python train.py --model="contrastive image-text model" --dataset="photos of plants and fungi (iNaturalist)" --train_examples=22605 --image_size=64 --crop_scale_min=0.5 --horizontal_flip=true --translate=0.06 --tokenizer="word" --vocab_size=1482 --loss="softmax" --embed_dim=256 --encoder_arch="pvt" --encoder_norm="rmsnorm" --encoder_norm_position="sandwich" --encoder_activation="gelu_tanh" --encoder_head_dim=48 --encoder_fused_qkv=false --encoder_qk_norm=false --encoder_parallel_block=false --encoder_moe="soft" --encoder_num_experts=8 --encoder_moe_every=1 --encoder_expert_mlp_ratio=1 --encoder_slots_per_expert=2 --encoder_shared_expert=false --encoder_patch_size=[4, 4] --encoder_conv_stem=true --encoder_depths=[4, 4, 4] --encoder_widths=[80, 160, 320] --text_encoder_causal=true --text_encoder_width=192 --text_encoder_layers=8 --text_encoder_norm="layernorm" --text_encoder_norm_position="pre" --text_encoder_activation="swiglu" --text_encoder_mlp_ratio=2.67 --text_encoder_head_dim=64 --text_encoder_fused_qkv=false --text_encoder_bias="all" --text_encoder_qk_norm=false --text_encoder_parallel_block=true --text_encoder_dropout=0.1 --text_encoder_inner_norm=false --text_encoder_drop_path=0.15 --text_encoder_positions="learned" --residual_init="scaled_by_depth" --optimizer="adamw" --learning_rate=0.00072 --beta1=0.9 --beta2=0.999 --eps=1e-06 --max_grad_norm=1.0 --l1_shrink=0.003 --ema_decay=0.99 --max_steps=6600 --batch_size=512 --epochs=149.5 --lr_schedule="wsd" --decay_fraction=0.2 --final_lr_fraction=0 --warmup_steps=330 --weight_decay=0.4
Rows from block 3 of the text encoder of a small contrastive image-text model, named by matrix and row number. Rows with one number belong to one neuron. Each number is 200 + 20 x the weight over its row's rms, rounded and kept within 0 to 999. All counts start at 0.
After each neuron's rows are labels from the 100 texts, of 14848, where the neuron reaches its largest size: "tokens" is the input token at the peak. Only what is clearly more common there than usual is listed. The data: photos of plants and fungi (iNaturalist).
# gate: MLP gate (text_encoder.blocks.3.mlp.gate.weight, 512x192), inputs 96-191
# fc1: MLP up (text_encoder.blocks.3.mlp.fc1.weight, 512x192), inputs 96-191
# fc2: MLP down (text_encoder.blocks.3.mlp.fc2.weight, 192x512, transposed), outputs 96-191

gate.137,230,200,200,200,225,200,220,201,147,207,200,200,204,200,200,200,200,235,200,200,179,200,202,221,153,195,213,190,172,200,204,216,208,201,169,179,202,200,237,200,200,192,201,210,193,199,221,200,186,199,206,238,200,165,200,199,190,171,172,200,212,200,221,204,185,200,171,195,196,188,218,203,169,171,215,200,200,201,200,199,232,267,199,194,220,162,200,201,198,205,200,207,214,272,200,238
fc1.137,200,200,212,195,191,200,201,190,205,189,150,200,200,203,199,190,200,195,200,132,209,200,204,216,157,200,200,217,195,200,218,200,201,238,205,218,251,192,199,183,177,198,283,186,200,179,187,171,190,194,232,220,199,204,173,189,185,201,200,223,218,200,161,214,225,258,152,198,188,200,194,189,172,166,200,200,202,202,200,245,200,200,200,192,201,200,199,177,200,251,220,226,200,214,240,200
fc2.137,200,201,231,210,221,200,197,231,200,200,200,200,200,200,209,200,200,204,200,200,199,197,200,200,296,200,200,200,200,200,199,200,199,200,229,200,199,200,326,200,200,188,181,200,205,200,200,200,186,200,200,200,205,200,200,202,200,200,200,200,199,200,200,196,78,200,210,200,200,199,200,200,209,200,200,200,196,200,200,200,200,200,197,200,134,200,202,259,203,234,200,134,200,202,200,200
tokens: "magnoliopsida"; "<end>"; "liliopsida"

gate.2,195,172,213,201,228,203,176,206,210,189,212,157,252,259,234,199,200,205,196,184,186,192,214,228,175,226,174,181,209,199,226,215,200,203,192,220,179,244,247,230,194,181,176,193,233,190,191,182,223,196,200,212,194,198,212,177,197,180,182,218,201,193,171,204,159,201,198,200,219,217,198,176,202,184,205,203,174,212,196,202,192,178,200,199,199,192,206,232,188,212,226,187,167,179,198,181
fc1.2,188,204,194,200,215,215,226,215,190,214,202,194,196,197,204,220,181,224,199,183,263,254,193,213,238,199,200,200,197,221,225,183,199,180,223,199,203,197,129,204,207,174,227,191,198,209,169,243,197,221,178,207,173,197,139,171,205,198,163,200,181,194,178,208,179,234,198,201,151,207,198,205,195,195,218,223,225,228,199,202,186,191,202,214,188,196,178,176,186,254,197,224,184,200,200,213
fc2.2,201,200,203,206,168,198,163,198,187,193,204,202,205,187,209,188,203,149,198,228,184,209,189,183,186,203,199,184,180,179,188,201,224,165,170,195,176,188,177,193,178,218,206,202,229,185,211,220,254,220,210,194,202,183,190,205,204,191,219,197,200,216,204,187,219,171,193,197,193,181,234,215,183,213,202,213,259,206,200,168,207,175,191,179,244,184,204,190,196,165,171,269,201,211,217,182
tokens: "<end>"

gate.453,163,199,199,162,197,128,210,235,200,200,200,195,234,238,197,200,221,200,217,238,200,199,216,239,203,187,224,202,200,175,200,220,227,190,182,200,233,165,222,186,153,190,200,188,193,200,210,200,207,172,202,200,200,199,251,197,200,243,177,214,200,187,200,200,213,199,147,173,200,155,177,201,161,200,221,193,195,188,200,199,211,218,169,172,240,207,200,188,204,224,199,228,203,199,200,189
fc1.453,200,204,148,200,246,213,228,157,211,180,193,188,183,182,197,187,200,152,171,200,201,197,192,228,116,221,202,227,200,199,200,195,182,186,218,200,153,199,166,189,183,199,198,200,199,204,200,202,192,187,228,166,198,209,158,209,193,194,189,212,202,229,202,221,245,203,167,217,211,200,200,203,196,189,197,200,208,187,198,187,200,176,193,203,131,207,208,197,206,208,200,173,213,210,212,249
fc2.453,202,189,201,199,202,201,171,198,200,199,200,200,202,200,205,199,200,164,198,245,196,201,200,202,181,201,213,197,193,200,208,200,198,186,200,200,145,200,89,190,201,201,186,200,202,199,201,201,200,201,200,200,200,193,200,200,200,196,236,200,223,201,198,205,199,195,195,200,199,192,209,201,184,215,200,200,209,201,200,196,204,156,200,199,212,200,199,214,194,156,197,293,200,193,201,198
tokens: "magnoliopsida"; "platanaceae"; "album"

gate.130,179,180,185,218,204,174,185,207,200,227,177,181,165,201,203,221,201,167,170,198,221,207,200,216,195,184,203,218,204,191,236,206,205,199,202,196,207,203,175,165,198,190,204,219,209,208,172,233,189,238,195,211,155,209,169,168,180,197,167,202,180,196,180,237,193,203,205,204,204,207,203,189,200,179,194,226,214,198,231,215,209,197,186,214,219,172,168,214,184,233,199,199,204,218,200,204
fc1.130,204,186,192,199,219,226,201,196,200,187,199,196,199,208,202,188,177,157,173,237,203,201,207,250,177,222,163,202,180,180,248,198,207,196,210,181,162,218,192,197,203,226,194,190,207,198,175,207,230,196,223,179,192,229,202,164,203,197,206,201,203,270,231,205,205,190,161,169,207,191,196,207,199,204,171,239,213,177,196,223,196,157,219,187,234,199,222,174,201,168,201,231,213,188,204,177
fc2.130,219,185,157,191,214,222,192,193,199,208,198,200,223,195,184,203,208,212,199,203,184,214,200,199,145,226,202,217,200,209,210,213,181,201,160,193,184,178,185,175,203,202,217,184,184,200,241,163,196,207,196,204,199,160,208,195,197,197,206,205,202,217,198,221,198,198,199,205,203,202,202,209,146,205,188,196,200,192,213,200,218,186,206,198,195,199,169,217,197,170,185,229,227,195,189,174
tokens: "incana"; "grandiflorum"; "holostea"; "clover"

gate.366,239,190,200,200,200,200,200,196,225,165,216,175,150,186,169,200,156,200,230,236,172,169,200,192,216,180,200,208,184,173,200,200,249,217,200,200,200,182,200,200,183,200,204,164,211,200,200,200,200,239,200,200,200,200,214,200,217,200,200,216,200,200,200,200,200,235,200,200,242,200,206,192,200,188,168,209,235,200,200,200,231,200,255,228,165,209,217,200,215,222,168,200,200,200,200,200
fc1.366,196,200,267,214,212,164,200,191,189,200,238,200,200,225,219,200,200,198,158,181,223,200,191,200,200,200,194,200,182,184,201,200,207,164,200,200,141,189,200,241,182,200,200,226,266,173,200,200,179,169,240,200,188,157,200,237,200,200,236,224,200,200,231,200,186,200,200,222,212,200,186,243,200,178,200,200,200,200,200,200,215,200,200,200,227,199,200,200,200,212,200,185,191,212,248,200
fc2.366,200,200,200,190,200,200,200,200,200,200,200,200,200,200,200,200,200,200,200,200,200,200,200,200,321,200,200,200,200,200,200,200,200,200,200,200,200,200,200,200,200,200,200,200,200,200,200,200,200,200,200,200,200,200,200,200,200,200,200,200,200,200,200,200,200,200,200,200,200,200,200,200,200,200,200,200,200,200,200,200,200,200,200,200,200,200,200,200,200,200,200,200,200,41,200,200
tokens: "("; "moosewood"; "<end>"; "in"

gate.48,228,202,200,224,234,200,199,203,200,200,159,172,181,200,202,204,200,162,200,190,225,200,200,198,204,200,180,190,200,200,153,177,236,121,218,196,200,199,157,177,200,200,200,258,202,200,168,205,200,200,200,181,199,200,200,201,200,211,200,170,200,190,201,177,198,200,191,215,194,200,200,199,193,200,232,217,212,165,235,200,227,196,201,224,213,200,227,200,195,193,200,205,171,196,200,200
fc1.48,200,214,201,200,223,200,167,200,200,160,231,200,200,193,201,200,175,200,200,222,200,176,200,162,199,215,154,187,231,200,200,200,223,247,200,176,243,203,177,200,203,241,218,200,201,182,200,200,196,134,200,225,161,200,168,190,200,200,200,176,199,229,216,199,220,184,235,170,173,203,201,200,200,200,200,200,200,189,200,200,156,221,261,200,263,186,201,251,237,200,200,212,169,189,200,209
fc2.48,193,200,197,185,210,200,199,218,200,200,200,200,203,200,196,203,200,202,200,200,191,200,200,235,317,205,200,200,200,201,265,211,208,208,192,200,200,200,286,209,200,186,199,198,200,193,216,196,254,188,200,202,206,198,208,200,200,199,200,200,200,195,201,205,194,199,259,200,202,200,200,205,199,200,190,200,192,200,200,200,200,214,188,200,200,200,199,317,196,201,199,198,201,208,197,200
tokens: "("; "magnoliopsida"; "<end>"

gate.415,204,206,180,188,208,181,193,189,200,259,199,202,171,215,213,197,245,197,178,208,192,192,205,162,212,199,215,205,200,203,176,216,193,201,201,198,186,197,210,158,206,220,133,200,206,211,247,196,166,198,191,207,184,211,203,206,195,181,202,200,152,205,213,200,223,180,192,204,196,203,237,217,201,209,177,174,165,192,240,202,241,186,206,197,190,194,196,191,228,188,169,184,292,178,192,214
fc1.415,206,204,208,205,207,179,185,203,205,200,196,195,184,200,196,202,196,177,205,201,165,177,203,217,214,176,207,208,213,153,205,200,169,187,225,208,200,201,207,204,169,201,162,241,202,199,204,209,163,199,213,207,219,217,201,206,198,216,193,188,200,188,190,202,192,174,208,202,202,207,188,194,252,185,215,154,173,201,172,198,182,195,189,195,80,209,201,202,178,184,208,188,196,199,193,211
fc2.415,203,190,190,202,202,186,213,232,201,201,199,200,200,200,178,220,203,200,203,195,195,200,200,195,222,198,200,201,205,199,192,224,204,239,191,200,241,205,332,200,198,193,205,208,199,215,202,200,190,187,200,210,222,195,206,204,197,199,172,199,189,186,179,183,197,212,214,196,205,215,198,190,195,189,200,200,184,199,201,203,200,255,189,197,185,199,192,202,209,267,202,129,200,235,199,209
tokens: "("; "family"

gate.458,172,138,192,199,253,248,204,200,208,201,202,172,189,217,200,200,192,200,181,171,200,200,185,224,200,224,200,249,210,200,201,200,212,204,201,162,201,200,200,198,244,187,194,200,246,226,200,212,157,200,200,200,200,200,200,217,200,173,180,241,200,206,151,203,222,200,200,200,200,226,200,200,174,181,223,200,207,200,210,228,190,200,209,200,206,172,199,229,162,182,165,183,203,226,200,208
fc1.458,200,201,199,200,174,207,219,200,204,197,194,195,200,200,200,200,204,200,201,237,211,190,200,202,201,193,210,184,200,215,210,255,256,200,195,200,200,194,195,221,149,238,200,200,219,164,200,200,200,200,217,200,205,200,200,176,200,200,200,200,230,200,168,256,255,202,152,200,200,167,182,200,200,197,126,166,179,174,192,200,200,162,200,174,229,200,181,222,199,170,223,253,200,200,207,182
fc2.458,200,199,200,200,200,200,197,200,200,200,200,200,200,200,201,200,200,200,200,200,196,200,200,201,72,200,200,200,200,200,201,200,200,191,183,200,200,200,173,200,200,200,193,200,201,187,237,198,201,200,200,200,200,197,200,200,200,200,200,200,200,200,200,205,198,199,201,200,201,200,201,200,199,200,199,200,200,200,200,200,200,191,200,200,209,200,200,212,199,161,200,224,201,198,200,195
tokens: "cactaceae"; "family"; "<end>"; "cactus"

gate.419,238,200,195,148,209,196,200,200,200,200,141,220,200,200,194,232,232,200,200,216,200,200,200,157,202,200,200,157,200,200,188,200,214,200,199,200,199,181,165,222,200,203,236,201,186,200,195,200,158,140,200,188,177,200,200,200,197,200,191,200,209,200,220,185,207,246,200,220,232,218,240,192,234,215,200,200,170,157,180,181,185,200,211,235,213,197,219,149,200,228,188,200,186,192,200,200
fc1.419,237,200,201,204,200,200,200,181,203,196,200,200,207,200,200,200,226,200,154,198,201,201,200,193,174,229,190,204,176,197,179,200,196,178,200,183,200,200,182,195,200,200,200,200,197,200,200,218,200,237,200,200,200,153,222,200,200,161,200,200,200,209,200,193,195,200,209,232,153,200,190,214,168,248,222,200,180,200,200,220,176,214,200,156,201,200,176,199,217,200,200,200,200,179,200,200
fc2.419,199,200,200,210,200,200,190,198,200,200,200,200,200,200,217,200,200,199,200,200,200,200,200,201,52,200,200,199,200,195,208,200,201,201,141,200,200,200,186,202,200,200,184,202,200,196,200,200,200,199,200,200,199,214,200,196,200,172,229,200,201,210,200,201,291,161,201,200,201,166,206,200,202,227,192,200,200,200,200,200,200,176,203,173,261,200,282,204,198,140,200,200,201,201,200,200
tokens: "("; "recta"; "<end>"

gate.389,173,200,200,200,200,200,200,213,244,236,200,200,200,180,200,227,156,200,229,197,192,200,202,178,200,200,170,214,200,188,149,169,188,164,216,200,143,175,200,234,200,169,210,232,188,172,193,200,200,152,229,200,200,200,200,200,160,175,207,192,200,200,200,200,163,200,200,243,231,220,217,158,200,184,200,215,216,200,200,200,200,163,187,200,200,223,163,219,200,200,214,178,186,216,200,182
fc1.389,210,200,200,189,210,200,218,200,173,183,207,181,200,234,246,200,200,180,200,212,248,199,200,230,237,237,200,200,215,185,200,200,200,200,175,198,222,200,200,200,200,201,199,200,200,200,187,200,219,200,195,190,243,200,200,200,200,200,238,200,234,191,193,200,215,200,200,164,178,196,186,200,200,162,198,200,164,230,213,200,189,200,186,240,177,232,178,200,182,211,200,200,200,200,200,205
fc2.389,200,200,200,196,200,200,200,200,200,200,200,200,200,200,200,200,200,200,200,200,200,200,200,200,202,200,200,200,200,200,200,200,200,201,200,200,200,200,178,200,200,200,0,200,200,200,200,200,200,200,200,200,200,200,200,200,200,200,200,200,200,200,200,200,200,200,200,200,200,200,200,200,200,200,200,200,200,200,200,200,200,200,200,200,200,200,200,200,200,161,200,201,200,63,200,200
tokens: "family"; "sensitive"; "winged"

gate.105,168,200,151,200,200,185,215,200,238,200,224,200,200,200,199,164,244,223,200,226,205,200,200,200,163,200,200,243,200,206,200,200,167,200,200,176,189,200,200,200,200,200,247,203,200,211,183,200,172,171,200,200,200,200,137,200,203,234,192,185,200,195,192,200,200,200,189,200,216,171,206,200,168,200,200,201,200,182,200,195,200,200,187,200,169,151,159,200,244,189,200,200,169,200,252,218
fc1.105,200,200,230,200,200,200,179,200,200,224,171,166,200,240,200,206,200,172,224,200,190,200,212,200,223,200,212,200,200,200,270,200,199,200,200,200,248,200,200,235,198,220,182,223,200,195,199,214,194,172,200,200,237,200,200,221,169,200,200,168,200,244,200,200,199,200,167,154,200,200,200,200,190,223,206,183,200,235,172,200,200,169,200,200,196,200,200,163,170,200,214,206,210,188,200,211
fc2.105,200,200,200,202,200,200,200,244,200,200,200,200,200,200,200,200,200,200,200,200,200,200,200,200,193,200,200,200,200,200,200,200,200,121,200,200,200,200,8,200,200,193,200,200,200,200,200,200,200,200,200,200,200,200,200,200,200,200,200,200,200,200,200,200,196,200,200,200,200,200,200,200,200,200,200,200,200,200,200,200,200,166,200,200,203,200,200,205,200,200,200,204,200,196,200,200
tokens: "<end>"; "family"; "("

gate.475,199,236,195,196,197,173,220,205,200,189,183,222,204,200,195,194,201,203,200,156,180,208,200,213,264,202,206,204,200,205,215,210,271,215,190,182,218,172,203,235,198,213,200,199,199,188,256,219,223,194,188,195,201,203,223,167,196,199,200,200,201,200,259,206,210,199,230,170,200,195,205,249,193,200,153,208,206,196,212,201,200,224,199,190,248,200,200,238,219,183,198,205,203,142,204,200
fc1.475,197,147,187,249,201,205,198,163,202,221,193,174,206,184,205,199,227,199,195,239,177,148,200,185,130,189,203,185,200,171,199,175,158,188,190,174,149,202,202,152,188,215,185,200,200,183,202,190,177,203,199,200,182,203,223,201,184,152,230,200,165,200,196,200,202,199,210,203,219,192,216,170,162,226,191,216,156,197,240,194,229,163,216,185,184,200,200,176,194,188,211,204,229,211,194,179
fc2.475,212,186,200,156,144,200,175,201,200,200,200,201,202,200,200,197,201,196,200,210,200,201,200,199,204,200,200,202,199,198,200,202,205,161,202,199,188,194,147,191,199,213,171,201,202,202,215,202,225,207,199,199,198,195,200,201,199,199,200,200,189,212,199,206,266,171,189,197,193,200,204,201,190,200,200,200,229,200,202,199,202,158,201,198,235,196,194,160,201,90,194,227,200,128,202,196
tokens: "magnoliopsida"; "<end>"

gate.334,184,187,175,212,204,200,178,215,175,205,189,208,222,199,225,234,196,200,177,199,230,175,188,200,192,201,199,203,180,226,203,201,200,200,219,200,195,215,171,197,196,195,203,206,195,187,184,218,188,203,187,221,179,202,149,187,179,163,192,200,211,195,170,207,151,200,222,227,201,214,211,230,204,200,205,225,221,237,199,166,197,190,187,208,198,175,151,222,184,214,200,195,173,201,199,198
fc1.334,201,201,211,228,161,173,206,203,205,187,199,199,195,196,186,195,210,256,192,164,201,209,169,151,244,195,202,193,179,200,151,178,200,204,205,232,209,189,178,181,196,200,201,219,181,220,199,179,150,220,195,253,199,202,208,197,216,178,210,197,169,136,182,201,200,200,231,218,205,215,199,200,201,195,193,196,168,235,203,203,204,207,227,214,133,233,183,209,204,215,170,144,188,252,181,202
fc2.334,152,209,249,190,169,182,199,200,199,189,200,204,181,199,216,184,192,194,201,200,204,191,198,200,291,199,200,193,189,182,200,192,219,198,252,210,207,202,201,222,205,203,206,209,201,193,167,216,214,188,201,188,200,209,191,203,209,210,202,199,205,198,203,188,197,183,199,197,197,197,194,200,217,194,211,200,202,207,192,200,190,198,187,239,199,206,225,210,194,203,205,200,167,148,200,228
tokens: "clover"; "grandiflorum"; "holostea"; "evening"

gate.32,173,200,199,197,200,171,214,200,200,197,204,203,200,173,175,200,200,146,192,251,200,200,177,195,194,174,200,200,200,165,197,200,200,200,159,178,200,192,201,221,201,211,182,217,197,210,173,217,200,200,216,181,200,200,204,219,241,231,200,192,232,200,200,200,258,205,199,209,200,170,200,200,172,211,234,200,193,232,199,153,228,199,201,185,213,200,200,199,200,200,179,240,175,210,200,182
fc1.32,200,200,187,200,200,243,197,177,198,200,183,213,209,185,198,200,200,200,177,191,201,232,200,200,243,200,144,196,200,200,213,200,200,200,200,240,201,200,199,169,209,207,164,198,195,228,200,199,199,243,212,232,190,211,200,146,200,211,200,200,188,198,166,201,206,177,250,188,200,226,210,200,233,200,201,200,200,200,192,195,200,200,223,258,207,200,198,176,176,200,210,186,216,110,200,227
fc2.32,198,200,203,236,202,200,197,202,200,198,199,200,202,200,250,200,200,200,191,200,199,200,200,200,192,200,200,186,200,200,201,200,200,200,190,200,198,201,196,201,200,188,129,199,205,197,201,203,201,207,200,200,202,292,200,183,200,198,200,200,200,200,202,199,214,200,208,200,201,200,211,202,253,200,199,200,201,200,200,196,200,200,213,200,198,200,201,68,178,200,200,200,200,280,200,200
tokens: "("; "ericales"; "<end>"

gate.60,222,238,200,200,154,214,220,200,172,200,169,185,150,198,200,186,200,200,263,200,200,212,200,216,200,200,200,200,200,193,233,200,200,221,176,200,214,200,220,209,200,216,172,169,200,200,187,177,200,210,217,224,206,214,200,180,200,200,167,200,179,200,223,200,200,200,200,226,176,211,200,152,174,200,200,244,165,153,234,200,200,208,232,209,248,203,200,181,197,200,200,200,182,175,207,200
fc1.60,200,181,183,200,207,203,200,200,233,220,200,200,202,200,200,187,200,153,164,216,170,200,200,200,200,198,215,200,200,200,200,174,235,200,132,180,200,178,196,217,200,205,200,200,200,230,257,155,200,200,225,184,191,179,226,171,200,187,200,170,181,200,200,200,183,221,182,160,200,200,204,200,200,240,200,200,210,200,254,200,226,200,154,200,201,200,242,200,200,243,172,213,239,200,200,159
fc2.60,200,200,200,115,200,200,200,200,200,200,200,200,200,200,200,200,200,200,200,200,200,200,200,200,192,200,200,200,200,200,200,200,200,200,200,200,200,200,200,200,200,200,200,200,200,200,200,200,200,200,200,200,200,200,200,200,200,200,200,200,200,200,200,200,200,200,200,200,200,200,200,200,199,200,200,200,200,200,200,200,200,200,200,201,204,200,200,205,200,200,200,200,200,44,200,200
tokens: "cactaceae"; "arvense"; "<end>"; "magnoliopsida"

gate.391,181,200,200,220,200,180,200,213,200,200,200,177,200,177,165,182,200,200,200,148,200,200,200,218,240,200,147,200,210,197,166,200,200,200,217,184,230,200,200,200,165,200,250,156,200,197,218,241,220,236,200,200,165,200,229,174,200,200,242,200,200,200,221,197,172,200,200,244,156,200,215,218,200,193,200,200,235,200,200,252,189,225,210,200,204,187,232,200,200,200,200,222,200,203,218,200
fc1.391,197,200,200,200,255,200,200,176,176,222,210,240,200,200,200,200,233,145,197,200,158,175,176,231,200,190,200,205,200,172,200,200,174,171,169,165,200,239,260,229,200,166,200,204,186,161,200,200,200,199,200,201,200,171,167,200,152,200,200,176,211,200,200,168,200,161,223,200,200,200,200,226,186,200,200,205,200,200,200,227,200,193,164,180,200,209,175,200,163,201,184,186,180,200,174,200
fc2.391,200,200,201,199,199,200,200,200,200,200,200,200,200,200,201,200,200,200,200,200,200,200,200,200,213,200,200,200,200,200,200,200,200,201,200,200,200,200,200,200,200,200,205,200,200,201,201,200,200,199,200,200,200,200,200,201,200,200,200,200,200,200,199,199,200,200,201,200,200,200,199,200,199,200,200,200,201,200,200,201,200,201,200,200,201,200,201,199,204,201,200,200,200,201,200,200
tokens: "cactaceae"; "dasylirion"

gate.291,175,195,198,230,168,179,178,259,201,211,199,199,209,199,219,189,224,194,200,198,149,195,201,155,270,200,205,181,217,201,177,226,197,200,165,211,198,197,201,176,167,177,185,201,211,214,254,222,236,204,192,233,217,160,233,219,193,198,200,200,171,166,199,183,191,175,253,209,194,188,228,197,199,199,206,197,215,201,219,175,211,198,190,207,184,200,189,201,203,198,184,201,193,260,199,200
fc1.291,184,207,199,172,175,201,200,200,197,209,218,165,158,202,184,196,191,161,248,201,160,173,215,203,233,198,223,264,204,190,206,196,193,202,223,216,201,188,224,205,196,224,195,174,198,203,199,226,212,213,200,199,235,199,201,195,216,240,227,167,160,198,185,238,209,153,200,203,202,191,183,178,225,192,232,174,196,214,164,228,196,196,192,206,154,207,202,201,209,191,232,193,192,182,178,206
fc2.291,204,191,213,207,202,192,227,254,189,196,197,208,243,203,196,210,221,207,185,194,205,200,199,155,209,193,194,154,216,223,201,207,217,221,205,199,230,232,252,200,199,185,194,202,199,199,199,211,190,188,199,204,206,202,215,204,191,143,162,202,196,191,219,179,192,235,201,189,195,205,217,231,200,206,185,197,180,180,209,169,202,250,186,207,182,201,203,172,209,274,196,178,213,219,203,204
tokens: "fern"; "media"; "aesculus"; "<end>"

gate.348,199,199,203,198,145,195,200,250,200,200,200,218,199,232,178,200,194,200,219,200,156,224,172,199,261,205,200,200,184,200,202,229,229,200,202,200,217,194,224,229,199,199,201,235,198,177,207,200,239,174,200,228,195,200,219,200,200,199,191,200,184,217,201,205,193,216,195,200,200,172,200,160,208,183,202,198,200,213,200,200,200,252,178,203,266,164,195,193,158,198,200,200,190,252,238,201
fc1.348,201,182,200,230,193,220,202,203,168,209,182,199,199,176,200,201,199,148,152,211,197,187,200,235,154,221,218,188,200,213,203,181,199,201,200,193,149,202,202,185,199,200,194,200,202,198,207,200,199,213,206,162,195,189,200,199,209,203,200,200,199,229,182,201,202,212,254,200,202,207,201,197,214,199,201,164,193,208,209,200,183,200,188,212,125,203,235,228,173,188,240,149,211,206,200,200
fc2.348,201,200,214,182,166,201,190,196,200,199,200,200,200,200,237,199,200,192,187,233,199,200,200,205,236,201,224,182,184,200,214,189,201,188,199,200,147,201,86,199,200,206,171,200,199,166,201,200,215,200,200,199,198,199,199,192,200,189,215,200,202,203,215,202,218,181,195,200,200,192,219,221,198,220,194,200,206,199,200,172,200,151,204,203,218,200,205,199,173,160,195,232,202,180,201,200
tokens: "magnoliopsida"; "platanaceae"; "album"

gate.274,202,237,167,191,200,200,200,200,183,199,199,200,200,200,200,200,197,200,200,231,200,195,241,201,180,200,200,244,200,192,172,177,200,200,174,189,200,203,202,200,215,221,200,241,237,222,173,202,200,195,200,198,200,199,200,189,200,201,239,241,216,251,240,192,200,200,192,166,161,200,241,206,150,200,200,241,156,200,200,179,196,200,232,200,200,172,204,154,223,168,200,200,200,181,213,160
fc1.274,200,210,200,193,200,212,200,185,230,231,209,208,160,200,219,200,221,141,196,175,200,184,188,199,198,201,200,199,180,181,197,200,257,227,198,185,200,187,201,228,200,201,198,200,212,233,171,200,206,192,225,200,210,200,200,257,200,201,200,169,200,200,221,196,198,199,186,220,154,191,159,200,200,231,230,229,199,200,249,199,200,200,200,200,239,200,265,223,220,236,208,212,202,198,200,200
fc2.274,182,200,202,200,201,200,201,201,198,200,200,200,200,200,196,201,199,200,200,200,183,201,200,231,364,200,200,200,200,200,236,202,200,203,201,200,200,200,196,232,200,200,203,200,198,173,199,200,199,200,200,200,200,199,200,196,202,201,200,200,203,200,201,203,201,201,218,200,201,200,200,201,200,200,202,200,198,202,200,198,199,208,176,200,184,200,198,346,188,200,197,200,199,202,200,200
tokens: "family"; "caryophyllales"

gate.82,176,202,197,201,189,191,203,211,200,217,176,201,173,199,202,177,200,191,170,200,196,196,194,196,237,176,220,215,200,149,192,224,199,182,194,200,200,187,199,140,200,200,149,199,193,226,228,221,226,190,190,236,199,208,237,185,186,187,226,200,167,197,240,207,206,191,209,200,210,200,218,207,249,239,187,198,203,197,190,198,203,206,177,203,164,210,189,183,202,173,159,188,213,191,156,200
fc1.82,192,204,204,203,162,153,203,213,191,202,222,208,187,172,202,220,185,160,190,199,184,201,200,226,238,200,226,237,203,178,170,199,198,191,183,233,200,194,196,201,199,188,138,204,204,235,193,236,194,223,196,200,226,205,229,198,180,242,199,200,194,178,200,208,199,180,207,199,230,173,188,210,231,199,205,147,199,216,166,209,206,194,164,192,128,200,197,203,210,195,226,180,194,206,180,200
fc2.82,211,200,208,227,195,196,206,229,196,200,200,200,206,200,199,200,201,205,198,199,206,201,199,182,202,194,199,185,201,200,183,217,211,206,203,200,229,212,320,206,199,203,216,216,205,199,194,206,199,203,199,209,204,200,199,200,200,194,164,200,190,200,192,163,201,215,195,200,198,219,209,201,201,197,206,200,201,202,200,194,200,241,204,192,217,200,198,179,198,273,198,142,195,255,200,200
tokens: "("; "<end>"

gate.84,200,183,187,210,200,159,223,206,197,220,200,220,200,188,200,205,175,286,200,198,218,200,203,200,200,200,170,200,200,200,200,227,201,200,186,204,200,200,267,200,164,200,200,222,200,189,181,157,162,200,180,200,170,200,200,200,253,200,196,200,200,186,213,195,200,166,200,262,200,236,198,173,219,200,231,158,162,185,200,189,200,200,212,200,193,200,207,218,200,193,200,186,200,200,200,171
fc1.84,192,204,200,214,200,200,174,200,197,221,200,200,193,204,161,183,234,222,200,154,203,167,200,211,205,180,200,180,200,198,253,211,206,200,200,218,200,167,214,199,182,206,200,202,200,200,206,200,152,200,200,189,182,200,200,205,200,201,181,176,166,232,145,200,222,164,200,200,191,219,200,195,201,200,200,165,198,200,187,200,179,188,200,167,196,200,199,202,184,223,154,164,186,197,200,165
fc2.84,201,201,200,193,191,200,200,201,200,200,200,200,200,200,198,200,200,201,200,200,200,200,200,199,368,200,200,200,200,200,199,200,200,200,200,200,200,200,242,200,200,200,156,200,199,200,200,200,200,200,200,200,201,248,200,201,200,200,200,200,200,200,201,199,250,200,200,200,200,200,200,200,204,200,200,200,200,200,200,200,200,229,200,199,200,200,219,196,200,200,200,196,200,201,200,200
tokens: "incana"; "grandiflorum"; "holostea"; "araceae"